config = dict(
    model='self-supervised audio encoder (BEST-RQ)',
    dataset='read English sentences (LibriTTS-R)',
    train_examples=15625,
    n_mels=64,
    hop_length=160,
    input='log_mel',
    win_length=512,
    codebook_size=1024,
    mask_prob=0.08,
    arch='ecapa_tdnn',
    norm='batchnorm',
    activation='relu',
    depths=[12],
    kernel_size=3,
    stem='single',
    widths=[384],
    init='trunc_normal_002',
    optimizer='soap',
    beta2=0.95,
    lr=0.0034,
    beta1=0.9,
    shampoo_beta=0.95,
    eps=1e-08,
    precondition_frequency=25,
    max_precond_dim=512,
    merge_dims=True,
    one_sided=False,
    adamw_lr_other_params=0.00082,
    grad_clip=0.5,
    steps=11800,
    batch_size=128,
    epochs=96.7,
    lr_schedule='cosine',
    final_lr_fraction=0,
    warmup_steps=2360,
    weight_decay=0.0,
    adamw_weight_decay_other_params=0.05,
)
Rows from block 6 of a small self-supervised audio encoder (BEST-RQ), named by matrix and row number. Each number is 128 + 32 x the weight over its row's rms, rounded and kept within 0 to 255. All counts start at 0. Numbers have three digits each.
After each channel's rows are labels from the 100 clips, of 14976, where the channel reaches its highest value: "responds to" is what is common among them. Only what is clearly more common there than usual is listed. The data: read English sentences (LibriTTS-R).
# c30: last pointwise conv (model.blocks.6.c3.0.weight, 384x384x1), inputs 192-383

c30.329:074106139119101187126071066170163113102171108108137117144096103109150193123153070121103086122182125121134139101184131126168136091096079106122112086123115124133152138133190145128103105080050146095113110156097089095123078160076095192214166107184133117079124112128123092138085106126139183148156185161101106097134098187139149098140125172222114136149255107157104116125129171130110098140093158190175099139111136111116108140179127189186152083107125110134123111190103118157161090126176076107140099138109095143142088161192094092092101094169186144139105058108123167147106149170127138086
responds to: the word "said"; the word "he"; the word "she"

c30.375:138135095115087080148118173162110105106158155148144066060151123104141126128109094102171111112102173160100115118155085162167113100121164115129073122198097153106115138150137145126131085144181137127148132147117065111110123166146116056049098110092142118121129131124144100179106096101093160136122097181181119124151125067144136121119122185096135133116151171085160118175110083130147113128156139112084124190120165072151155139210160155080115120152095068113133086103135132126097102101064098153124145146098103115130162108097148118137133160119107110165137075103113061158077136096144131154
responds to: voice: female

c30.364:144135140067112108187097073149162147141123172134090156156105160126137072125081136093136147129187063109076124163126068091206128113153150041123116141153142125137142125155077179142079146078162076107096126137137141233134095111083138103098099176114153130153060119106142116184143102086097136155069150183110141120129100112120163147143140175198093113163105091092139128082119151158108143105137187150128142134119115145102108159108130124113128147150177120131140205096063074132134127077135115113099114174158137149129132116159090117143178113107098082117174120126129142084100126216140157186
responds to: voice: female

c30.71:116105080090109102139093118136113123096135102125076132137140050143096123078114145127113106143147101076111092122128144150081163141123138111117129127151129170109119112140108060078147108167079128133085140103153131137124116139131110119091088139104117119043108121176135151115153140093117123101139135111153165107084149127122131115121136104105112102101178097178144133110079098087119150087099160092123146092141115107158106172095171146144123188124122174114061106182116103123091141153165083081158142116175141173076160135119129105088147138067155090087138091134108143170128111105235125116
responds to: voice: female

c30.23:108123127137080051058130123122157091108136128113164129125164066155175101126106128093133139155076119131084123095106095146092147069123147108163179097128087129137167115158154105111139083111119154101160138150169107119107082112175102119090133118159088122100161099131145150141104121107101112135108168157136125084096119107062130161058100126119134105137162139082074146177171104120142186050146103104086066145187160103115124128139175076119136183118103172098158183090176112135126140068147081104129141117130141058094209114099113109064210107111113144092118161133219140149176133210139081083
responds to: the word "said"

c30.366:188125099136125155090060139164137084140138178115149131111145131082089137130107160069137109108170081135129142081107083114113188174100100139124094113195092088137141181099151130107147157156131129122151153132058121113108104169116121110154159149167134127129189199121130191144150067108101131169170114083128127163129161151127086107123126096153092123080140194079126089131121157094086137105134114118108154141163125104133189216159098082161083119126133130146145101126096191116100107121113133142144132128159149127164124085085180123114059157087090104086150136107149150099090128137169077179
responds to: the word "said"

c30.201:123117107119073121121094113147073099099103085115112130099137127116096120106092141194164102130173121121158138124180143106126149173086131101188102140089155119095186092149129140117139146168102090084077140149094145112128135120168164121150084124083108094114112135116156105122174134146133164157113119139122176101132156119132136111132156119154112103140126161078124097087095158121115122086122088141155100165143133147106153173073124142165199230119139093115214134135084114139112076173125082085123121155176116165158121164097153094144212189170136133162146102114204132117116111131152115142
responds to: the word "said"

c30.190:147092127091100107163129104139191049114133150100174105089130066117126108143137147086163103166186121123093142188166186157084106142158138166123098152163131167176152115193128132096131066095162097102098122141145066164199142114140126145089201097109166150116169061131091127127144158143145096103091101123188102146128085087143177117153130113125137118144136096147206131164161184095081109092042103086122180114121117127110172164138116067101160228159089118137178130119151137091117129183122150148120124102152124094126117128159109116065110085098142106151136066125191146088176073120109173129
responds to: the word "said"

c30.158:119163232174113175183194108119106123127144122145128160136096180104118173131144124097179158122151118145174149116118123193097138116104083139164067100146193120119119108115113099133130117084149113144117155085116104124187101151104134150158118155093000126117105131203150117119149138133073109144057136093139086135151137144151155129168094088122138121128178142090164181145120109104115132093048128160133140117137118091067102069127075122129168139102128144123182097126119091071118120087092099073165123089120132109142129159131157195150100100165118145123141117119116163097146126150118090144
responds to: voice: female

c30.82:164115155097121106093159107149147135121122171099124094135063138103154150111101132102077198101123125122111147106114119101134082152140128187122117168138176141137117114136164188190102119175157150147128105150105135093133123105150105133142139117136152160100142111171119090138157133160139078144162123107164099095097104155105125130112090161180169160123100101146149137068102137149135167120157198062119134129140162132122175059109083132143143178119129164106193097150118143095095141156119177083164078164144098172126117114092124136167135103088122119087131097159134123088078087128092145117
responds to: the word "said"

c30.347:127152163091083141218087124158211127143137141141141113122138150125124192116116107134115129168127147096166181168154133118110099120142087140093123146167161093078071107094117106087102205145119202156134174112158138091129163129139135119151111141170220160140203130122130119086127130108123082082158107139155091176186142118172120149100092134169113121179151172129128144112130109090101138144132159176103130085190132189139107142133116092055141078063098150196136112103141110104142116100134167132107127118172121165104150155112120160147083139094164140131123179118136134149130118155154055122
responds to: voice: female