From a checkpoint of a small self-supervised audio encoder (BEST-RQ).
Training: soap at rate 0.0034, 11800 steps.
Data: 15625 training examples, 96.7 epochs.
Rows from block 7 of a small self-supervised audio encoder (BEST-RQ), named by matrix and row number. Each number is 500 + 40 x the weight over its row's rms, rounded and kept within 0 to 999. All counts start at 0. Numbers have three digits each.
After each channel's rows are labels from the 100 clips, of 14976, where the channel reaches its highest value: "responds to" is what is common among them. Only what is clearly more common there than usual is listed. The data: read English sentences (LibriTTS-R).
# c30: last pointwise conv (model.blocks.7.c3.0.weight, 384x384x1), inputs 288-383

c30.356:443483504461482480552429450576539481442507543515562460503530505498481422527459580499482501534514488488434498558450514496471500573473441456583547551568486510476482509454530534564510514508478553554514455502525431480498521551505546493485420481502453503487453532448511542492500517517521504511
responds to: voice: male

c30.382:486496492489490470540583492484517493530456558483487542446451511531509532448501452452514503546474467462517494493519469464538470538466477523490506502497467427573437485447434494488561560480475490443474463515490503477526513439477527459515467478471484504535487528512528510490538571520462495493
responds to: the word "she"; the word "said"

c30.311:484449480526515472528526534527479492464440444532512490443551467481504551538477497477513526466525515413507495477593520540531487495518428428469431459533504522474448613492487505522590547522503495484506521530490468520540505451451462508529421511570484452457548474522482508583524515494506465517
responds to: the word "and"

c30.133:468436569429464541519490544446537502551535543528467509510516517493486491462486501518515483470487496495518511522524491552518534446487473434493448517465505586564460516500525485437523474506530477588532488497555568486507483506567559511565457500502502507495473482535542544493528492483552503566
responds to: the word "she"; the word "said"

c30.74:491552503485537458569524547502557479478539494477536523535579442451495521487459503513540446486492495494404528481448514485533491544447544446460475459504460501475556520537471433444461532506556457451515597505515464461465483502582504485502471500523533565581547493452529509490480452465525483509
responds to: the word "me"

c30.82:514496530505549558499590476501478474460512521519513572418430531474538500518518476554480488502507480546477520510463477530556519549489478528498495499510494527468550526503493466492481470469528460483463487507551519563525473487392479521478532507548448450451446495468593452500526465441457435457
responds to: the word "you"

c30.214:457485478460504479532522532527477486496518466451479514519477460462477567466462500476525544458537486474494494437467499485501500494503527470519544459487563496519498525525415572497537555578497537529431523462567428499540555487461476497541603476605506521520492491498531420538464482498444539570
responds to: the word "i"

c30.142:539580491411493494541505495425586498525438498516485488531472541481475485535504490556503495476589519522513428544509529489518446430487543480539562574568531485481464511410484547481460569483469448428417510504476514532501483468519497438539489448502468505515494631479595517436567495507528465493
responds to: the word "said"

c30.274:475475537466500488431432520501562548480524472494444561509521515507509436438507499478497530451541436464481491503430515497444508633479445483489433542469419536540405548481504502446523590528516526544442527545467540503530509491489503465465488494490484480484476484458527458552467550541482487481
responds to: the word "and"

c30.111:526454489498491525563524555463521505546471523560503470568540524497473511605467501513535504439517549493490502486486445455424602457486508477547452446500527537580496498500466485505491506461492456503535477450470599512478445497479569462497500451490481526455546503463522547438489462535500495519
responds to: voice: female

c30.163:529443480470449468590491497511483510534503501571515468549493508531514571561501474541474429551545522537419497460574532543492558499536545436457530511431480510507522519465471494595480453473530522544554492538527465464507532480435487552464524497507487384460411492510541514418538443531544474575
responds to: the word "he"; the word "said"

c30.36:516559422504513481469483557581428492533498505485516502534487514483470509498448539488485477502528472519451487494562451517520467544479638526475577522555512462566528482574549544490483492451515476563538431491519477517509523462526502425523476455560448472546524524487457531535528493496479499492
responds to: the word "said"

c30.269:533500467554442509469443475529544483514522470526511539548523507544536550536537425449533470508486566438500492604461506563558508509484470514434500550493514597565460476543463529511528519439534458528476439479489441558537533532577418516446510539461480481481577522476495507441449531418499478557
responds to: voice: female; the word "said"

c30.235:471527491461448498509532491484475563517457572461504457486505497537467582508549518513571515460533493451511483505474458498510431486529460461457524498484475565455526439513519505503489540474431598492495582484551503478506474491458435585484456521582498546515546468527490460398537470522459453523
responds to: voice: male

c30.155:527542537477433479528524494460463519499417465566472421484497515534465474501476596397453521482547497503526557536496560448528511530433479501456511464488486477494491598546499487453450491429447495442516463494457482490438482460428486465480469547481490517517433581463575520528487465507491474470
responds to: voice: male

c30.316:476486524415484424424546542541546554483409620495512482545507493510474517474456462444470554510468512588496534485496430564466471518529477441428540532585509477447527399475511505506469494481561469479496504518524492460439485547555553512539562483587564451473498472507448534462548531472457476521
responds to: the word "said"

c30.263:506565563490476490492594500504551531564514528508545554498528485549542577503488444513539478573517474500481506461451482478514432493478484451517529508525515499520522490535487482481521485520447474507510506578483560510507453496511476508470522477563522476437482454597500397521465435462491401473
responds to: the word "said"

c30.16:460501539399432395491443490489511438552472492539476489507509540513516504625434475523459482481476481479519479537495513465472465615532499483533560467506482500443496463478531554462451529527492512484516470497534524490450409514544473533479547469566421519534490557550601436492511506464491470478
responds to: the word "he"

c30.318:462499545465499534421505476514530563523485455512450512582474474499466498521520625499421559547581563451438466521521521516483513493472517496438478504529547451516498462486523504509573475457520495516536440509450542539484486468537497468521479438536452507518566506496525455462445484453526511498
responds to: the word "i"

c30.168:522518463586498606509477486524481487494463513437503555487533472549507553534465521409493536481451441479484465542549502515491512517470466484524476510511479513523483541465460513460495457550507556445466513445468425537431510485551512491570446495577455478497468498493525480534436543485511544597
responds to: the word "all"

c30.378:413509469509465575509477577517474463524488464490530550448453476526444588451400523581475608513586469460465462572508553526495435535473421462516461522511458539516485560597534509433423480493527541443526510496560474473438495466506548474544443458565487485473564501520493521476525538481482544497
responds to: voice: female; the word "said"

c30.185:543541464474490515496529522507462488479502516495524495538540530494472493488577442526475504541503479484447430432469439467474528509479546490464446530597485509600512448566496597446508517492513456523456472468469504497419506467489475508448440451479456526462524570497483496559522504531394471487
responds to: the word "with"

c30.152:568543493535489458526499557466563489435442472568466479440467479521456492538492467448484487446571526515501427527534514442460511474464413462507596423526447491405475501475484419551496474516526568497489549497512497485512522485543477503557496558564538461556557518514480541497463499436559474486
responds to: the word "he"

c30.35:536504456498529462427506524578521474477468508466529524491599483489532480498537543434493519591507534534483514425519496519487555557522492541529474471545480536548549534559572498441439464441482455509477541486506524501487448473487558544506502489483546452499449507524522493489477542615565513510
responds to: the word "but"

c30.188:604486467503455454536503486462490488479501520519514516504493574474550515514475472432504482424489540495492523521531493486489514427553532422549516481554627541499440527525447526484533508468524441518467505540445482628585446519562491497486493498501472506474471476471501543565484473544477423490
responds to: the word "said"

c30.120:412465575412586487518480506449524534549489559412475523498520513519517469508540496483435561509512512535538558494464501455505486490544475487454459517481413525461465533527473464472501466421556504487494528445564455479476470507499415543505531487518510602409524473566516488437511480512428476529
responds to: the word "she"; the word "said"