{"arch": "ecapa_tdnn", "model": "self-supervised audio encoder (BEST-RQ)", "dataset": "read English sentences (LibriTTS-R)", "train_examples": 15625, "n_mels": 64, "hop_length": 160, "input": "log_mel", "win_length": 512, "codebook_size": 1024, "mask_prob": 0.08, "norm": "batchnorm", "activation": "relu", "depths": [12], "kernel_size": 3, "stem": "single", "widths": [384], "init": "trunc_normal_002", "optimizer": "soap", "beta2": 0.95, "lr": 0.0034, "beta1": 0.9, "shampoo_beta": 0.95, "eps": 1e-08, "precondition_frequency": 25, "max_precond_dim": 512, "merge_dims": true, "one_sided": false, "adamw_lr_other_params": 0.00082, "grad_clip": 0.5, "steps": 11800, "batch_size": 128, "epochs": 96.7, "lr_schedule": "cosine", "final_lr_fraction": 0, "warmup_steps": 2360, "weight_decay": 0.0, "adamw_weight_decay_other_params": 0.05}
Rows from block 3, named by matrix and row number. Each number is 50 + 15 x the weight over its row's rms, rounded and kept within 0 to 99. All counts start at 0. After the name is the row's rms in percent of the matrix's.
# c10: first pointwise conv (model.blocks.3.c1.0.weight, 384x384x1), inputs 96-191
c10.80 091:50 38 42 32 68 49 61 44 63 58 39 46 67 47 68 20 78 63 63 45 25 45 61 61 48 45 50 43 61 50 69 28 29 50 38 22 40 34 41 21 20 69 55 41 50 56 58 63 41 55 61 69 35 33 74 32 63 71 67 59 21 79 46 37 40 50 90 23 50 39 50 49 46 30 47 28 40 34 49 48 52 45 56 47 32 84 54 42 66 67 26 55 57 45 35 40
c10.81 106:49 39 60 53 61 53 69 53 69 39 24 51 21 60 51 77 43 49 40 68 44 82 71 77 72 45 71 45 51 58 49 51 64 52 51 68 54 57 84 53 48 49 35 55 47 36 36 64 65 58 57 52 47 33 87 65 61 41 40 39 09 72 32 42 40 60 28 55 52 63 44 65 28 47 41 42 30 46 57 57 45 64 64 35 46 63 72 69 65 43 45 41 56 69 54 43
c10.82 099:44 35 21 63 41 55 30 42 21 39 57 23 63 60 63 55 62 54 41 72 27 64 18 77 37 59 48 29 76 83 48 52 68 50 82 37 48 58 35 46 59 49 50 33 81 37 34 42 44 68 35 48 63 18 54 60 61 38 72 27 54 18 31 62 83 66 59 39 62 56 30 40 49 60 41 54 41 68 78 60 53 67 45 57 43 28 59 16 71 44 62 71 54 48 41 38
c10.83 103:57 52 38 81 46 60 48 25 40 53 40 38 35 35 55 42 83 32 85 56 46 61 58 32 43 71 50 47 45 38 51 55 73 31 45 59 37 68 38 37 10 58 65 38 72 55 39 46 31 32 37 71 53 59 46 54 69 38 70 67 11 37 65 61 49 34 62 57 60 50 52 65 44 39 28 61 47 53 56 63 61 31 54 58 74 37 39 43 62 60 20 25 49 44 74 63
c10.84 096:41 51 54 46 45 36 52 90 45 61 74 42 43 25 38 50 33 42 55 47 47 39 53 67 46 39 57 21 45 79 33 34 43 57 34 19 71 35 32 45 71 51 55 41 74 18 50 80 44 67 51 67 53 44 50 32 74 58 43 65 41 51 41 68 46 42 69 70 41 50 67 71 41 78 59 39 44 73 26 43 43 67 50 45 34 57 53 65 65 42 73 41 45 47 57 65
c10.85 090:47 55 36 73 53 55 38 58 22 79 39 45 36 68 50 55 54 65 35 33 36 70 47 35 44 65 50 52 58 51 59 25 48 52 51 68 40 43 57 73 42 41 35 15 28 58 42 09 46 62 34 60 40 70 48 49 57 37 33 34 56 61 50 38 65 62 59 78 58 50 65 46 23 64 23 23 83 18 38 77 19 44 40 61 49 41 67 24 78 50 51 49 39 57 65 61
c10.86 093:40 44 31 27 48 61 40 63 40 59 69 41 33 55 58 51 63 62 46 35 57 40 18 57 33 35 61 59 67 65 49 69 50 65 76 76 49 64 50 45 66 65 62 60 49 71 36 39 71 42 61 63 73 36 62 57 54 41 77 30 65 55 69 43 51 69 25 51 47 58 54 31 33 39 53 33 79 53 56 77 31 62 43 41 37 37 76 62 46 52 38 79 41 72 50 52
c10.87 103:62 59 60 56 47 54 45 67 29 42 39 66 50 48 60 53 52 48 62 46 55 63 29 49 49 43 35 37 29 86 69 61 45 68 53 49 36 71 28 65 29 35 31 63 50 35 55 66 33 70 48 64 13 43 71 29 29 49 48 32 35 55 36 43 44 45 36 47 36 39 61 40 51 51 38 49 75 42 54 42 70 51 21 41 29 28 50 39 49 56 56 44 46 35 30 49
c10.88 106:67 45 67 44 35 49 36 40 32 62 38 42 14 46 45 57 22 55 45 55 40 38 51 73 39 46 46 53 49 99 68 41 51 42 45 36 30 59 74 39 51 52 48 38 66 44 28 63 41 45 50 01 52 78 62 52 33 45 32 69 60 72 35 37 54 36 21 41 24 50 53 48 24 45 19 39 55 71 17 49 35 88 71 50 59 86 39 72 50 42 53 34 51 62 41 44
c10.89 097:48 29 07 49 34 51 51 55 42 51 35 64 48 38 46 66 69 18 52 53 40 44 62 50 30 62 62 36 52 66 22 50 49 53 45 56 59 46 48 67 56 62 42 37 63 30 56 45 41 48 52 57 55 46 75 62 74 27 45 47 42 25 37 36 71 46 70 52 51 44 43 71 32 46 57 43 50 41 27 56 46 63 66 59 61 07 78 54 52 69 37 42 46 42 61 67
c10.90 104:46 55 70 50 57 48 31 51 58 56 33 33 50 31 38 51 44 53 41 44 64 48 34 36 46 57 53 60 60 52 49 46 76 62 15 37 62 12 53 53 40 69 60 66 71 63 55 39 31 33 44 46 43 35 56 68 36 13 70 71 78 63 72 62 42 54 43 48 50 56 56 60 57 64 70 57 62 67 64 54 70 50 62 55 53 46 30 41 45 56 33 73 50 41 40 49
c10.91 098:72 60 50 29 35 24 40 59 65 83 50 36 55 52 43 38 29 55 43 49 36 55 22 43 50 24 41 84 41 47 15 63 74 68 50 23 57 58 29 42 64 47 54 72 36 36 50 47 39 48 64 42 43 34 55 58 62 37 39 36 41 50 56 42 42 62 54 54 48 31 63 33 49 50 29 77 32 65 56 46 63 47 46 30 33 45 52 44 57 53 24 74 37 43 68 54
c10.92 108:54 34 22 46 69 45 59 61 45 79 49 36 60 48 36 50 61 45 48 72 35 41 46 68 47 41 66 44 32 50 73 59 35 64 76 65 38 54 47 47 57 45 64 82 38 38 28 59 44 43 59 58 31 71 66 54 55 54 58 39 44 49 48 55 55 67 38 52 51 75 89 42 45 52 52 38 58 47 45 51 37 46 18 44 53 08 40 57 44 68 61 28 73 87 21 61
c10.93 094:60 69 43 50 56 54 56 41 75 44 44 31 27 54 17 40 31 69 69 56 46 45 56 80 63 29 56 31 32 47 52 36 53 45 69 50 55 59 63 27 41 25 68 55 68 41 37 41 42 74 37 50 47 43 28 64 26 90 53 46 44 66 55 63 43 48 36 56 69 46 40 51 71 16 28 79 60 69 78 86 56 59 36 40 29 65 50 75 30 48 37 49 43 29 65 53