{"model": "self-supervised audio encoder (BEST-RQ)", "depths": [12], "init": "trunc_normal_002", "lr": 0.0034, "beta1": 0.9, "merge_dims": true, "one_sided": false, "batch_size": 128, "lr_schedule": "cosine"}
Rows from block 2 of a small self-supervised audio encoder (BEST-RQ), named by matrix and row number. Each number is 128 + 24 x the weight over its row's rms, rounded and kept within 0 to 255. All counts start at 0.
After each channel's rows are labels from the 100 clips, of 14976, where the channel reaches its highest value: "responds to" is what is common among them; "loudest band" is the band of the loudest frequency at the time of the peak. Only what is clearly more common there than usual is listed. The data: read English sentences (LibriTTS-R). In brackets: how many of the 100, against the usual share in percent.
# c30: last pointwise conv (model.blocks.2.c3.0.weight, 384x384x1), inputs 301-343

c30.55 [108 118 152 124  88 121 118  78 114 162 117 120 136 160 144 113 130 125 119 131 150 133 106 100 130  62 169 137  93 170 113 128 154 163  97 124 149 109 179  99 114 156  98]
responds to: the word "i" (42 vs 20.4)
loudest band: 500 to 1000 Hz (30 vs 7.3)

c30.318 [157 165 140 135 132  86 160 127 114 131 107 108  95 106 119 111 110 145 139 129 145 102 137 121 106  93 143 132 128  82 136 148 203 129 157  81 113 103 148 138 150  93 135]
responds to: voice: male (75 vs 48.1)
loudest band: 500 to 1000 Hz (45 vs 7.3)

c30.75 [122 122 192 146  95 107  94 136 134 155 130 136 136  98 125  91 166 114 150 113 131 150 119 163 115  78 151 154 134 110 185 141  93  81 125 152 123 110 124 116 123 133 103]
responds to: voice: female (81 vs 51.9)
loudest band: 500 to 1000 Hz (48 vs 7.3)

c30.39 [149 140 153 123 128 123 147 165 120 175 107 104 119 106 122  85 129 133  90 132 138 155 122 155 118 131 166 128 148 128 128 141 100 144 133 117 109 136  96 123 109 136 155]
responds to: voice: male (84 vs 48.1)
loudest band: 500 to 1000 Hz (28 vs 7.3)

c30.77 [138 121 112 113 149 149 107 127 125 160 131 161 100 118 153 170 118 151 120 122 141 140 119 155 146 144 169 117 130 102  79 115 149 121 117 119  99 124 126 152 169 121 144]
responds to: voice: male (77 vs 48.1)
loudest band: 500 to 1000 Hz (36 vs 7.3); 250 to 500 Hz (35 vs 13.4)

c30.248 [156 105 119 154 136 139 144 152  94  80  92 130 112 147  77 136 126  80 105 132  95 151 144 162  91 137 121 125 157 133 129  98 105 164 144 141 109 122 117 133 158 113 111]
responds to: voice: male (84 vs 48.1)
loudest band: 500 to 1000 Hz (38 vs 7.3)

c30.217 [139  94 106 134 141 132 134 140 105 126 176 137 172 157 133 148 146 145 166 119 143 132 116  88 131 176 133 126 119 138 111 120 102 157 122 117 124 110  96 140 128 100 128]
responds to: voice: male (80 vs 48.1)
loudest band: 4000 to 8000 Hz (84 vs 5.2)

c30.171 [127 110 129  91 157 132 149 106 102  81 143 123 122 141 168 130 115 136 143 125 147 128  99 126 130 124 128  95 111 122 129 149 132 143 162 115 122 126 127 118 154 104 103]
responds to: voice: male (74 vs 48.1)
loudest band: 250 to 500 Hz (45 vs 13.4)

c30.238 [149 128 100 152 132 125 137  98 132 107 121  90 154 126 190 112 162 106 133 150  99 140 143 106 103 164 147 188 142 115 127  91 154 107 108  99 127 127 155 123 144 103 101]
responds to: the word "said" (32 vs 10)
loudest band: 500 to 1000 Hz (37 vs 7.3)

c30.213 [117 112 132 128 112 153 123 137 132 178 132 161  87 137 125 121 123 106 160 144 125  97 122 137 124  84 147  86 157 100 137 139 118 130 122  89  97 124 134 116  80 137  95]
responds to: voice: female (87 vs 51.9)
loudest band: 250 to 500 Hz (52 vs 13.4); 500 to 1000 Hz (28 vs 7.3)

c30.56 [151 128 195 180 128 148 134 172 113 108 119 133 133  95 134 132 129 151 139 156 144 127 121 110  91 141 131 118 135 189 114 126 123 160 160 136 122 126 117 147 115 148 112]
responds to: the word "i" (60 vs 20.4)
loudest band: 1000 to 2000 Hz (53 vs 2); 500 to 1000 Hz (35 vs 7.3)

c30.160 [122  90 109 102 118 120 121 117 122 156 136 129 152 125 126 131 124  91 115 123 133 131 128 117 126 120 171 143 120 104 125 141 169 153 136 136 110 107 146  69 142 130 110]
responds to: voice: male (90 vs 48.1)
loudest band: 250 to 500 Hz (80 vs 13.4)

c30.71 [133 121 138 131 122 100 104 111 118  93  71 153 148 136 141 137 134 129 167 103 168 127  78 155 102 105 154 160 145 111 150 139 114 106 136 114 108 136 203 160 131 123 121]
responds to: the word "she" (37 vs 8.5)
loudest band: 2000 to 4000 Hz (34 vs 2.2)

c30.204 [168 132 160 133 111 154 143 149 164 136  80 117 125 106 110  97 129 103 153 122 135  74 157 124 135 144  91 159 192 132 143 134 133 126 142 142 104 151  98 163 117 103 126]
responds to: the word "i" (65 vs 20.4)
loudest band: 1000 to 2000 Hz (45 vs 2); 500 to 1000 Hz (32 vs 7.3)

c30.16 [137 157  99 121  75 131 143 131 104 125 114 163 127  66 165 137 141 154 115 115 143 113 142 149 153 222 118 130 133 120 153 120 138 157 126 143 143 154 175 128 133  90 110]
responds to: the word "you" (48 vs 14.3)
loudest band: 250 to 500 Hz (32 vs 13.4)

c30.4 [125 125 133 122  90 105  97 129 106 160 136 122 134 143 152 141 185 102 142 102 187 156 133  85 160 122 111 114  97 123 149 155 132 130 118 141 112 112 130  99  99 128 128]
responds to: voice: male (76 vs 48.1)
loudest band: 500 to 1000 Hz (45 vs 7.3)

c30.240 [134  92 129 155 142 141 149 122 168 116 163 133 144 143 160 115 148 142 130 158 100 104 129 164 136 157 103 126 121  92 139 140 137  81  81 111 132 159  87 137 136 116 120]
responds to: the word "was" (34 vs 15.5)
loudest band: 4000 to 8000 Hz (32 vs 5.2)

c30.192 [128 147  97 126 125 112 116 130 159 117 143 121 108 135 152  89 188 136 115 107 138 114 128 105 141 138 108 134 120 116 166 134 161 129 130 156  96  92 102 148 151  96 135]
responds to: the word "said" (26 vs 10)
loudest band: 4000 to 8000 Hz (34 vs 5.2)

c30.346 [ 90 154 143 116  93 117 126 137 154 120 114 130 142 121 168 131 127 139 131 114 144 142 113 139 113 131 141 126 127 153 176 117 149 122 165 149 139 128 132 107 142 150 130]
responds to: the word "i" (43 vs 20.4)
loudest band: 500 to 1000 Hz (31 vs 7.3)

c30.360 [160 167  94 151  98 128  92 113  89 153 121 118 176 160 134 119 121 104 142 149 135 142 146 130 110 118 134 154 165 144 132  89 135 126 153 101 124 146 120 122 126 131 142]
responds to: the word "said" (45 vs 10)
loudest band: 4000 to 8000 Hz (49 vs 5.2)

c30.26 [138 148 195 142  93 177 178 146  65  81 162 138 172 132 149 147 113 123  78 102 147 160 154 141 134 134 117 148 160 108  88 134 133 158 122 158  91 113 132 140 129  85 103]
responds to: voice: male (81 vs 48.1)
loudest band: 500 to 1000 Hz (30 vs 7.3)

c30.29 [121 161 107 112 131 128 109 110  98 157 126  99 144 140 124 113 134  95 160 177 139 141 157 165 104 188 108 131 104 118 192 160 152 129 130 125 163 104 104  84 133 163 134]
responds to: voice: male (74 vs 48.1)
loudest band: 2000 to 4000 Hz (25 vs 2.2)